Weights of a small contrastive audio-text model.
Model: 5.21M parameters, log mel input, encoder norm batchnorm, encoder activation relu6, encoder depths [3, 3, 3], encoder widths [24, 48, 96], text encoder width 192, text encoder activation gelu.
Training: adamw at rate 0.0014, 12200 steps, batches of 256.
Rows from block 4 of the audio encoder of a small contrastive audio-text model, named by matrix and row number. Rows with one number belong to one channel. Each number is 200 + 30 x the weight over its row's rms, rounded and kept within 0 to 999. All counts start at 0.
After each channel's rows are labels from the 100 clips, of 14848, where the channel reaches its highest value: "top examples" is what is common among them. Only what is clearly more common there than usual is listed. The data: synthesized solo parts of chorales (CocoChorales).
# convs0: expand 5x5 conv (encoder.blocks.4.convs.0.weight, 192x48x5x5, each kernel summed), inputs 0-47
# convs1: project pointwise conv (encoder.blocks.4.convs.1.weight, 48x192x1x1, transposed), outputs 0-47

convs0.71,200,213,217,150,267,210,163,166,181,171,194,160,217,248,177,213,161,169,199,224,174,174,287,178,195,218,169,177,206,197,228,196,187,192,174,167,198,208,201,184,171,126,244,191,216,183,223,188
convs1.71,187,227,222,200,149,200,259,163,233,168,146,225,200,252,200,239,154,178,200,200,200,200,137,200,229,200,200,182,200,200,229,169,136,162,200,163,200,200,200,200,244,185,165,158,200,164,200,161
top examples: note D#3; note G#3; cello; note F3

convs0.155,212,142,194,191,181,221,159,215,208,154,182,184,108,200,245,167,156,154,239,161,145,193,218,179,208,221,183,194,210,250,218,167,197,200,194,223,150,217,190,208,215,216,192,161,205,209,212,168
convs1.155,200,237,242,200,200,212,200,200,155,225,200,200,200,178,200,200,200,261,228,200,237,136,200,200,259,149,200,200,235,200,200,200,274,211,154,271,200,236,225,241,200,200,226,200,238,182,200,228
top examples: tuba; note B3; note A#3; note A3

convs0.36,193,188,255,171,212,225,196,191,172,163,218,223,134,149,169,209,176,193,262,205,225,177,225,212,224,161,195,253,222,174,194,258,215,215,196,247,232,199,161,200,160,171,175,194,223,192,206,250
convs1.36,200,200,155,200,200,200,132,200,200,200,166,200,200,200,154,162,200,200,145,152,159,272,143,200,200,200,200,276,175,200,200,221,198,200,200,200,200,154,200,200,235,227,161,200,242,159,200,222
top examples: note D5; horn; bassoon

convs0.20,192,189,169,214,209,214,279,231,158,173,198,219,209,191,226,156,170,211,163,222,232,189,165,165,163,225,195,180,185,179,201,199,213,221,274,155,240,184,253,184,195,177,222,158,217,226,202,249
convs1.20,200,200,161,200,166,200,200,201,233,200,154,149,190,200,200,174,176,200,228,200,123,200,200,200,132,237,200,200,259,281,200,200,200,179,200,200,270,165,225,173,200,200,225,200,200,168,200,171
top examples: tuba; note F3; note F#3; note G#3

convs0.159,193,171,206,187,250,226,204,184,184,176,115,184,170,225,214,151,125,178,221,179,193,195,217,132,214,234,151,240,185,203,205,170,186,203,210,175,229,167,174,199,238,156,189,189,199,217,206,188
convs1.159,200,217,200,180,160,200,222,229,242,200,200,200,200,162,200,200,200,200,275,200,242,162,169,200,238,200,238,200,245,260,128,246,185,200,200,200,250,250,200,200,200,236,265,200,200,200,200,200
top examples: tuba; note A#3; note G#3; note A3

convs0.58,169,203,203,199,217,204,174,217,146,217,154,147,201,225,251,184,174,171,203,213,250,181,180,200,180,256,167,191,200,174,177,193,123,202,172,162,199,215,212,166,224,139,226,174,209,241,226,174
convs1.58,247,200,181,200,238,200,152,259,200,247,242,200,133,200,214,186,224,200,250,200,200,200,200,216,250,160,200,200,200,182,275,249,200,200,200,200,185,200,200,254,200,200,200,200,239,200,264,200
top examples: note F#4; note G#4; viola

convs0.93,216,207,242,218,202,174,220,193,164,247,133,180,204,207,225,172,160,167,159,241,195,206,236,225,205,168,225,187,176,219,180,179,171,181,182,168,166,196,210,190,193,222,220,274,145,187,255,242
convs1.93,122,173,200,200,200,200,200,200,200,200,200,200,194,168,156,200,200,251,200,253,217,177,266,200,200,200,200,200,242,200,241,240,200,172,200,200,200,120,186,200,200,200,200,146,200,200,167,281
top examples: note A3; cello; note B3; note G#3

convs0.33,214,210,184,233,208,249,227,208,157,177,151,203,199,225,215,202,140,188,212,176,196,212,150,142,172,252,212,209,189,188,217,224,211,202,258,190,190,163,206,227,198,159,266,138,189,183,221,225
convs1.33,169,168,200,200,200,200,199,213,200,200,200,200,145,200,139,276,200,200,200,200,153,200,200,200,200,200,200,141,147,231,242,200,196,200,269,246,200,200,148,200,200,200,246,200,200,246,200,141
top examples: note F3; cello; note A3; note G3

convs0.45,256,256,194,144,223,189,197,174,157,254,161,170,245,195,203,180,227,220,185,225,178,218,212,221,248,177,233,221,127,191,218,214,201,128,215,180,187,196,205,193,210,196,178,229,215,180,219,223
convs1.45,149,200,167,229,200,149,200,200,200,159,272,200,213,200,246,200,200,228,200,154,157,200,200,200,245,227,200,200,236,136,245,200,212,136,163,200,242,159,200,200,190,200,201,200,201,200,200,254
top examples: note A3; note E3; tuba; note G3

convs0.22,219,202,216,191,221,210,200,183,199,188,204,203,269,243,219,244,183,219,287,171,227,205,208,143,148,213,248,176,178,182,214,226,240,205,204,200,230,213,173,212,175,172,178,229,191,203,128,225
convs1.22,200,249,200,200,200,245,200,200,200,213,200,165,195,264,179,200,165,166,161,175,254,200,251,200,200,238,200,200,210,172,163,200,186,200,200,267,200,200,200,200,247,117,229,200,169,251,229,200
top examples: note E5; note D5; note F#5; trumpet

convs0.9,290,195,245,170,224,196,254,174,168,217,163,198,212,192,175,159,159,163,182,224,206,191,216,206,217,199,242,162,201,189,160,191,120,190,180,201,197,217,189,201,195,182,211,270,194,181,194,193
convs1.9,121,200,162,207,181,138,200,200,200,176,239,256,172,200,157,200,200,200,183,200,210,200,200,233,219,270,158,138,200,159,200,200,200,200,200,200,200,200,200,203,243,200,159,255,145,200,200,200
top examples: note D#5; note F5; flute; note B3

convs0.15,193,130,209,213,180,179,194,271,160,207,215,233,183,212,183,180,162,184,215,191,192,177,186,168,207,220,165,180,222,224,196,173,169,282,212,207,198,183,201,197,141,212,237,146,206,192,261,182
convs1.15,200,139,229,191,143,251,200,166,200,200,200,205,200,200,225,177,200,200,170,171,200,177,242,234,200,200,200,200,125,200,235,221,222,200,184,219,232,149,200,200,166,223,158,179,149,200,142,257
top examples: note D3; tuba; note C#4

convs0.66,192,182,191,202,186,215,254,190,211,238,155,184,225,202,206,132,168,136,189,229,196,236,237,195,197,201,221,239,211,207,144,213,176,170,185,233,207,188,186,201,224,130,161,193,216,141,242,210
convs1.66,200,200,186,200,200,200,200,219,200,283,246,200,200,153,200,162,200,163,221,209,180,218,129,166,200,151,246,264,251,229,200,230,200,162,171,200,180,234,202,200,163,200,229,200,215,200,154,200
top examples: tuba; note B3; note A3; note F#3

convs0.68,184,191,196,199,201,148,174,256,183,292,214,251,202,208,247,210,249,248,223,189,260,198,158,217,193,210,222,155,167,210,214,208,205,173,241,201,230,185,184,191,198,243,190,227,192,221,189,196
convs1.68,200,200,200,200,200,235,253,200,164,242,261,148,230,220,151,172,206,200,200,200,200,192,200,200,154,230,153,252,209,200,163,139,248,232,200,246,200,200,234,200,217,200,200,157,230,152,200,200
top examples: bassoon; note C#4; note D#5; instrument: oboe

convs0.89,202,195,256,167,228,154,189,232,169,259,179,222,192,196,180,169,132,218,210,247,252,167,219,210,216,188,211,235,176,164,213,178,210,180,144,212,178,182,190,196,193,184,212,233,179,177,270,190
convs1.89,250,158,99,176,200,123,200,200,239,182,200,200,218,145,237,200,226,200,205,139,155,224,200,200,200,200,256,200,200,200,200,221,183,224,196,200,200,154,200,200,200,200,200,200,200,200,200,154
top examples: cello; note C#3; note G#3; note F#3

convs0.49,189,168,183,224,184,175,183,207,166,164,230,248,174,194,247,176,274,279,254,179,216,200,168,200,184,227,178,172,191,214,237,246,239,218,230,216,234,212,230,206,207,197,188,162,220,224,178,190
convs1.49,129,155,243,242,168,230,185,200,234,200,200,200,278,200,129,200,200,204,200,200,200,200,200,200,159,200,243,200,200,200,228,167,200,200,213,265,200,193,200,233,186,200,200,200,281,200,200,223
top examples: note C#4; cello; note G#3; note F#3

convs0.148,180,206,196,183,203,178,229,238,165,214,172,162,246,225,195,194,237,217,186,178,195,155,182,166,228,265,198,185,170,166,196,161,155,209,201,191,195,187,197,117,182,187,244,205,199,253,195,137
convs1.148,184,167,183,200,200,187,141,200,270,200,168,180,200,200,151,171,212,262,200,200,144,258,200,162,160,200,200,222,114,229,185,200,185,178,221,216,227,169,200,220,200,200,200,200,200,200,180,156
top examples: note C#4; note A4; bassoon

convs0.34,219,232,182,213,214,211,206,170,256,229,143,181,178,271,205,228,171,190,204,167,179,199,195,182,200,215,187,244,191,168,196,162,205,201,210,215,196,120,139,154,247,189,218,225,180,188,172,237
convs1.34,245,200,200,200,200,200,200,200,200,142,180,189,200,218,250,242,250,164,200,177,200,200,200,200,269,252,215,200,200,238,159,277,174,238,128,193,200,217,234,200,200,240,218,200,200,200,200,171
top examples: note F#4; note G#4; note C#4; note A#3

convs0.85,186,242,213,176,173,202,166,213,203,176,233,192,247,243,177,222,188,208,232,186,182,245,221,221,160,153,216,242,177,168,178,243,267,163,206,227,168,189,196,211,162,186,192,186,188,151,193,268
convs1.85,262,200,200,200,250,254,216,200,200,200,200,179,174,200,209,200,200,200,200,185,222,200,231,200,200,139,161,178,227,234,217,198,159,229,200,183,200,144,200,200,241,182,287,200,171,276,200,227
top examples: note G3; note A3; note C4; note F3

convs0.90,227,225,227,214,209,185,216,171,182,207,168,160,199,193,245,222,272,203,216,173,190,194,225,187,270,239,203,240,137,228,224,175,141,232,214,219,177,201,213,222,250,206,178,242,203,189,239,198
convs1.90,200,200,200,250,200,171,200,153,150,242,153,251,200,236,156,153,190,245,200,200,180,200,138,180,180,200,200,165,248,200,200,274,221,200,173,225,200,200,238,200,200,212,155,231,200,200,228,200
top examples: note D4; trombone; note C4

convs0.29,155,186,229,179,250,178,191,126,231,178,193,176,215,225,182,234,223,205,203,185,186,148,229,209,215,187,135,193,213,152,181,189,179,235,147,204,184,171,137,192,182,220,197,232,208,240,189,160
convs1.29,200,124,200,200,200,200,148,265,149,200,231,200,169,200,200,200,200,235,239,200,274,239,200,200,200,200,245,233,200,229,200,200,200,223,200,200,157,235,251,200,236,200,200,253,200,158,200,200
top examples: note C5; note D5

convs0.42,189,210,239,197,171,263,215,216,159,232,197,213,176,237,153,199,236,155,210,245,222,177,206,185,167,213,236,210,248,193,136,221,221,193,258,249,197,175,200,222,187,183,213,179,258,164,205,203
convs1.42,200,161,142,200,225,169,159,200,253,152,173,219,144,220,200,200,154,200,246,200,200,245,200,200,200,220,237,244,200,200,200,200,162,190,172,200,182,200,155,200,267,200,220,152,200,260,200,200
top examples: bassoon; note G3; note B3; note A3

convs0.62,161,217,197,213,206,264,210,198,181,214,166,196,172,238,221,218,182,203,241,173,204,181,212,188,196,229,227,181,193,186,219,193,179,227,218,178,235,180,167,124,192,115,263,193,179,256,201,233
convs1.62,271,200,175,243,200,200,134,243,200,258,184,200,200,247,200,181,217,200,162,200,200,242,164,200,200,181,159,200,186,264,165,200,200,282,200,200,200,200,229,257,200,200,200,200,200,200,200,200
top examples: note F#4; viola

convs0.104,225,156,204,184,200,220,224,179,184,191,205,247,133,195,250,221,174,173,215,266,204,156,193,174,265,146,187,198,209,194,186,224,167,201,210,226,220,192,146,166,198,184,160,207,247,192,209,239
convs1.104,200,200,200,200,270,200,242,235,158,200,200,173,200,239,200,143,200,200,254,196,200,252,151,200,176,212,230,222,182,231,200,221,214,200,200,200,171,200,267,220,156,200,200,200,276,250,200,200
top examples: tuba; note G3; note E5; note D5

convs0.47,147,142,173,198,193,158,205,242,167,234,180,188,208,181,228,121,174,236,193,196,274,175,182,229,196,205,183,197,194,195,152,240,219,202,207,200,201,235,229,247,190,196,186,167,197,243,176,185
convs1.47,243,200,200,200,200,200,176,200,259,259,146,200,183,200,159,200,169,200,183,200,200,160,200,170,116,200,226,200,200,200,235,200,164,200,200,200,200,200,222,200,213,151,180,200,150,243,255,263
top examples: note D4; note D#4; note C4; viola

convs0.153,190,252,216,233,183,157,174,214,177,205,231,181,211,188,198,218,261,246,184,205,154,219,255,215,163,213,213,127,151,151,259,243,223,184,212,191,206,203,215,203,200,187,224,183,208,243,205,191
convs1.153,200,200,147,253,190,200,200,200,237,245,200,200,175,200,200,200,151,152,200,200,200,186,146,200,214,200,200,200,219,249,160,253,200,178,200,137,228,233,159,274,200,200,251,200,230,200,235,200
top examples: note G3; note F3; note A3; note A#4

convs0.35,246,237,165,197,189,185,182,189,239,182,228,204,237,168,260,287,246,241,178,188,181,183,175,228,218,215,217,209,198,209,224,187,218,245,156,192,203,225,242,216,161,241,198,185,205,172,211,245
convs1.35,200,200,163,148,200,200,266,158,240,200,234,200,200,200,180,235,165,173,200,200,167,200,231,245,200,250,264,200,200,200,151,200,254,208,243,200,235,158,156,200,200,200,200,152,162,200,200,200
top examples: note C#4; tuba; note G#3; note A#3

convs0.97,207,223,166,227,207,206,250,222,147,222,162,217,190,178,242,188,170,172,206,229,214,218,157,123,152,201,179,202,144,199,198,244,191,173,268,196,209,169,206,237,220,174,191,179,196,229,199,236
convs1.97,162,200,200,200,200,200,200,244,264,200,226,200,200,200,156,243,239,200,200,200,172,257,236,200,200,244,238,200,200,200,151,257,200,237,220,230,248,240,239,246,200,175,212,165,200,200,157,236
top examples: note F3; tuba; note G4; note F4

convs0.5,173,213,230,204,195,202,138,209,213,190,229,241,197,180,194,231,204,239,215,217,226,191,172,231,153,171,152,210,196,155,211,248,257,202,231,164,235,205,186,254,200,275,165,206,195,171,166,200
convs1.5,200,200,200,239,238,200,153,200,200,169,200,133,277,200,200,200,200,245,200,200,200,253,232,200,200,155,244,200,139,200,255,200,200,200,200,200,226,177,242,200,200,200,232,200,260,210,152,200
top examples: note C#4; cello; note C4; note B3

convs0.14,179,138,230,187,235,199,185,232,193,174,166,206,146,191,202,211,174,243,227,220,256,159,157,161,225,242,167,211,159,154,244,220,199,228,206,212,191,188,205,220,188,227,203,196,152,253,184,172
convs1.14,224,169,200,249,138,273,200,200,200,251,200,170,200,228,178,200,208,236,152,200,200,200,200,200,247,200,229,189,200,200,200,242,200,200,200,200,200,200,200,164,200,272,200,151,145,131,200,200
top examples: note G3; tuba; note A3; note C4

convs0.113,200,186,215,193,168,176,231,220,167,193,132,183,205,209,201,142,136,190,233,173,202,164,242,171,193,216,199,204,226,198,181,222,115,219,183,199,181,167,196,185,157,121,217,185,215,211,205,202
convs1.113,200,166,200,225,245,200,200,200,213,200,200,200,200,160,200,200,200,200,200,200,227,268,239,222,200,107,238,243,142,227,200,200,191,200,200,233,240,170,157,200,261,200,200,154,243,220,175,200
top examples: note F#4; viola; note G#4; note E4

convs0.157,203,217,233,172,219,167,148,204,163,271,189,197,259,220,177,245,226,206,222,237,241,188,219,239,215,220,161,191,210,173,172,202,252,183,220,209,200,195,211,198,241,219,216,214,151,140,158,197
convs1.157,200,149,228,268,212,200,200,200,200,200,177,200,148,276,200,200,159,152,200,200,239,200,200,129,200,237,200,200,200,200,220,229,200,153,149,200,200,200,200,200,200,200,239,200,209,281,200,200
top examples: note D4; note C4; bassoon; note D#4

convs0.54,253,242,186,201,165,158,233,218,167,166,170,180,245,172,236,165,196,195,154,193,202,248,221,169,194,191,219,214,155,213,214,160,172,214,229,201,162,226,268,200,205,170,212,183,212,136,202,177
convs1.54,200,200,142,242,200,161,161,145,200,160,161,200,200,224,187,153,200,156,200,165,200,200,164,200,159,200,175,171,232,200,152,161,184,163,200,169,200,200,200,200,263,148,200,249,200,216,237,212
top examples: note D4; trombone; note C4

convs0.135,187,206,225,183,216,227,207,173,196,169,171,184,169,211,216,223,224,185,245,201,180,174,217,169,247,232,176,226,240,194,216,190,147,192,219,187,222,164,154,107,188,161,238,232,235,257,211,192
convs1.135,200,263,200,200,200,200,200,200,200,219,163,200,274,200,200,200,178,241,170,241,200,167,231,200,237,260,200,200,200,200,142,243,220,158,200,200,200,200,200,210,200,231,149,200,168,117,162,200
top examples: note A3; tuba; note G3; note G#3

convs0.25,233,219,214,220,222,162,185,254,212,211,172,187,216,261,275,223,147,179,237,209,164,202,165,190,174,273,219,219,188,201,162,195,168,204,213,206,196,129,203,175,209,194,211,188,181,200,212,236
convs1.25,169,200,162,200,263,200,249,231,200,245,271,200,262,200,200,200,200,224,225,200,200,200,200,132,200,200,200,135,232,230,200,177,200,200,259,241,200,200,152,200,200,200,166,223,200,171,200,200
top examples: bassoon; note G3; note G#3; note A#3

convs0.134,252,248,190,151,184,188,198,216,160,160,132,188,222,186,211,173,182,180,178,193,219,177,187,161,214,206,206,185,155,191,209,223,194,174,297,131,218,208,222,179,184,189,214,212,232,200,200,222
convs1.134,200,200,167,167,281,200,203,200,200,181,243,152,200,185,200,200,200,200,218,227,200,161,200,176,200,224,169,186,255,200,161,200,200,113,228,200,200,233,200,253,200,208,227,163,273,200,182,200
top examples: note C#4; note B3; cello

convs0.48,163,201,169,195,260,196,224,214,192,188,160,196,180,183,224,156,161,184,185,212,234,198,171,206,128,208,164,179,168,126,166,215,209,190,183,163,209,204,183,158,244,198,219,224,208,271,194,216
convs1.48,233,153,233,200,151,205,200,276,200,200,272,227,138,179,200,200,184,200,200,153,200,200,200,240,200,200,156,200,246,211,200,178,237,217,200,200,200,229,200,200,200,173,200,278,162,173,185,200
top examples: note F3; note G3; tuba; note A3

convs0.96,211,170,237,201,205,180,198,230,173,235,198,231,207,149,210,205,177,189,242,304,235,165,228,202,182,203,193,166,182,164,204,244,175,167,203,153,244,245,206,223,211,169,205,203,205,250,202,214
convs1.96,200,252,236,200,200,200,160,258,200,200,200,200,200,200,200,220,200,226,236,260,200,141,235,200,200,200,257,231,200,240,232,223,213,200,200,200,181,200,186,200,200,200,129,176,200,200,200,299
top examples: note F3; bassoon; note G3; note A3

convs0.169,252,195,239,201,215,193,170,198,205,185,189,222,136,156,170,213,204,217,259,182,222,157,184,179,210,183,209,289,171,187,239,234,206,200,192,256,191,169,173,228,192,153,202,225,198,161,198,211
convs1.169,200,147,192,200,236,147,200,181,225,200,182,173,200,200,133,200,200,200,235,155,135,217,200,200,174,156,246,250,200,200,163,200,172,224,276,200,200,140,200,200,170,200,228,200,200,231,200,200
top examples: note D5; horn; note E5; note F#5

convs0.13,254,236,192,201,186,224,261,180,199,172,175,203,179,178,252,226,178,109,195,192,196,192,149,175,221,139,161,202,214,169,176,200,205,197,228,232,184,148,153,178,223,218,194,207,192,208,202,215
convs1.13,147,200,200,217,200,247,163,200,167,200,200,240,149,246,128,200,231,200,167,200,200,200,173,200,200,232,200,200,200,200,170,200,135,254,200,179,200,236,200,200,258,200,170,262,200,236,227,213
top examples: tuba; note B3; note A3; note G#3

convs0.40,254,157,261,176,209,186,199,187,159,185,144,188,176,204,237,183,240,216,213,178,155,196,230,157,241,203,196,181,193,242,216,168,186,228,200,178,199,180,245,211,185,167,191,223,225,150,269,198
convs1.40,182,181,200,200,165,200,217,158,200,200,252,200,158,217,167,156,139,171,251,200,250,200,160,200,221,200,200,179,200,180,200,149,181,135,146,200,200,200,136,200,200,200,131,205,200,200,200,200
top examples: note A3; cello; note G3; note B3

convs0.65,200,176,261,173,197,219,165,222,176,206,141,175,136,191,163,202,222,193,197,183,192,160,225,185,263,179,161,161,257,207,208,143,208,224,192,156,199,219,200,173,229,197,243,194,192,203,243,189
convs1.65,200,113,200,200,200,235,226,200,200,239,258,145,200,200,288,200,200,200,200,243,213,200,143,200,223,200,200,200,178,200,200,200,200,200,200,161,260,197,180,212,226,140,167,200,171,200,200,200
top examples: note C#4; note B3; bassoon

convs0.158,214,212,190,154,243,215,184,163,147,174,170,184,156,184,223,156,160,241,177,215,239,193,206,248,230,194,156,212,163,209,229,184,204,165,164,165,220,217,198,155,256,201,172,198,204,258,187,179
convs1.158,166,200,200,200,187,200,200,160,292,186,200,200,200,243,200,229,169,200,168,250,200,200,200,147,200,216,263,200,200,127,200,213,200,241,200,200,200,160,200,244,200,200,200,230,197,200,247,259
top examples: note D4; note C4; note A3

convs0.80,260,214,209,196,179,186,197,176,184,205,130,181,208,243,250,194,176,206,223,193,156,219,185,153,220,151,202,233,156,256,217,178,184,191,249,218,148,141,205,208,209,193,194,215,203,163,232,217
convs1.80,135,200,200,200,248,200,227,200,148,200,200,200,200,200,200,211,200,200,200,200,200,200,200,200,163,200,157,267,257,189,210,226,200,200,200,200,237,177,246,258,200,200,200,164,238,243,125,260
top examples: note G#3; note F#3; bassoon; instrument: tuba

convs0.76,196,207,218,190,224,177,186,205,192,238,192,202,166,223,212,220,187,219,183,258,175,191,228,212,233,197,178,137,230,228,210,154,211,186,158,165,176,197,157,112,240,168,243,206,195,224,259,182
convs1.76,230,200,200,200,200,258,200,200,268,200,176,148,200,185,231,305,240,244,142,200,200,200,200,200,200,200,200,205,126,200,188,237,200,223,218,200,200,200,166,200,200,160,200,200,180,200,200,171
top examples: bassoon; note E3; note G#3; note D#3

convs0.122,177,202,248,196,223,168,168,221,184,248,145,173,139,185,144,221,169,188,235,243,267,193,224,220,184,209,205,201,183,167,204,207,150,180,181,229,262,199,179,151,210,182,216,206,206,219,198,192
convs1.122,242,160,214,152,200,200,200,200,201,200,268,225,231,200,200,258,200,238,200,203,200,200,200,200,181,248,200,219,200,207,98,247,277,263,200,200,200,200,200,200,200,200,227,211,200,200,200,200
top examples: note G#3; bassoon; note F#3

convs0.3,197,208,165,184,169,202,230,224,149,159,183,218,222,228,216,189,227,225,208,197,195,173,202,172,168,261,199,157,193,201,246,199,198,226,216,148,197,206,211,189,159,146,263,134,228,254,222,211
convs1.3,200,200,200,200,200,200,200,280,200,231,200,106,221,240,193,200,200,221,167,200,151,200,200,235,200,200,200,200,200,231,165,227,200,200,200,200,274,258,254,151,200,200,227,242,200,200,200,200
top examples: cello; note F#3; note G#3; note F3

convs0.23,210,183,199,154,211,221,231,201,176,184,131,185,179,188,223,174,158,186,150,206,220,170,209,175,261,192,203,217,193,245,211,171,180,190,207,153,165,233,270,194,214,168,214,184,241,162,251,176
convs1.23,175,177,200,266,221,155,200,157,216,200,200,200,168,158,200,200,200,170,200,226,200,200,200,230,200,167,228,154,200,187,248,200,200,167,137,200,200,200,186,239,226,200,261,242,284,200,235,200
top examples: tuba; note D3; note A3; note G3

convs0.161,184,176,241,211,199,192,183,235,168,257,129,195,180,248,198,155,140,207,202,222,205,192,195,209,201,227,183,197,198,198,198,159,172,198,176,170,185,174,196,193,185,157,239,192,165,179,296,193
convs1.161,228,200,200,255,205,200,198,164,231,200,236,200,219,229,177,200,200,200,200,158,200,200,250,200,163,200,268,200,238,200,160,231,236,200,200,269,217,173,205,142,200,181,200,223,142,238,138,200
top examples: note D4; cello; note C4; note A3

convs0.119,182,205,164,196,189,179,210,186,170,158,213,207,175,144,214,205,237,207,211,205,209,173,161,212,192,255,177,179,237,144,170,196,194,266,215,181,236,183,226,141,143,223,235,181,259,222,191,185
convs1.119,229,147,173,152,214,200,200,194,200,200,200,257,200,200,155,200,238,200,169,200,164,185,244,200,200,251,145,267,200,175,232,200,200,182,262,200,200,176,157,277,200,200,200,200,200,200,227,200
top examples: note D#5; note B4; note E4; note C#5

convs0.74,199,213,232,187,238,107,164,212,175,230,193,219,186,172,206,242,213,249,248,241,239,158,173,199,205,226,229,194,142,195,249,203,186,179,207,162,186,209,224,204,210,211,188,220,183,247,199,164
convs1.74,200,200,200,128,200,157,258,200,236,238,200,151,243,200,200,163,200,231,200,282,235,175,258,200,173,200,265,200,172,200,200,200,215,200,200,200,200,177,200,229,200,200,136,200,200,200,200,200
top examples: note D#5; note F5; note C#5; instrument: flute

convs0.137,194,198,195,212,224,201,222,163,202,162,161,200,158,199,195,197,169,186,118,277,164,161,227,187,194,192,184,172,217,233,221,137,174,203,212,183,152,230,240,185,249,233,219,226,189,188,201,189
convs1.137,200,200,200,235,248,200,171,200,228,200,158,236,200,200,197,266,200,200,152,200,253,250,200,253,200,200,200,200,241,287,193,200,254,241,200,200,181,200,200,157,200,157,174,200,200,200,239,200
top examples: note D5; note C5; trumpet

convs0.83,163,185,226,225,221,173,181,258,160,188,205,181,166,186,233,183,204,209,215,227,224,155,176,183,145,222,159,172,183,171,226,201,165,269,167,188,209,191,213,193,158,159,209,199,218,279,187,179
convs1.83,224,146,200,218,200,200,189,200,254,140,250,231,233,186,200,200,200,243,229,200,201,200,235,231,200,250,256,200,200,200,200,200,253,217,200,227,157,200,151,152,246,156,200,220,200,172,200,156
top examples: note G3; bassoon; instrument: cello; note D3

convs0.26,205,241,236,204,198,168,130,201,152,310,202,166,235,216,212,208,230,230,228,217,193,202,223,260,216,192,176,199,160,185,203,196,214,161,189,183,181,152,202,200,188,214,191,216,185,194,195,163
convs1.26,243,169,200,251,211,200,200,200,200,200,247,228,200,200,200,251,180,158,206,200,200,200,200,233,200,200,222,176,200,200,200,200,200,173,200,251,132,226,130,218,150,139,238,200,200,255,222,147
top examples: note C#4; note C#3; bassoon; instrument: viola

convs0.95,163,206,181,209,286,182,191,165,209,179,202,190,192,207,186,204,183,193,160,203,205,131,198,174,206,248,157,173,202,176,244,164,183,178,225,176,138,187,192,181,180,224,235,248,170,225,195,149
convs1.95,241,200,178,200,225,200,200,271,200,211,161,192,263,218,200,181,238,248,200,216,200,241,200,172,170,235,200,200,143,257,150,200,176,200,173,200,167,200,156,200,265,200,200,200,228,234,200,233
top examples: note E5; note D5; note F#5; trumpet

convs0.70,172,162,207,199,210,195,171,181,165,169,184,212,210,237,219,179,209,217,251,181,211,165,223,170,216,248,153,172,217,243,226,170,150,215,219,154,212,197,205,171,168,141,250,156,229,200,247,167
convs1.70,187,176,241,222,200,276,200,199,233,200,158,200,275,200,200,200,200,256,200,244,200,178,200,200,200,200,200,166,200,200,233,200,200,170,229,250,282,161,175,223,200,200,200,200,200,190,200,267
top examples: note D3; note A3; note G3; cello

convs0.125,185,203,210,196,179,243,216,202,228,202,208,203,185,295,198,186,146,161,194,176,197,217,213,190,244,230,185,218,233,188,187,132,177,187,189,186,220,159,178,182,188,165,252,164,172,193,268,210
convs1.125,274,235,200,200,200,220,180,200,200,171,200,181,200,200,200,157,265,158,222,200,200,150,155,218,228,193,224,200,279,153,174,200,200,200,200,200,200,200,200,244,200,131,200,228,162,176,200,162
top examples: bassoon; note G3; note F3; note A#2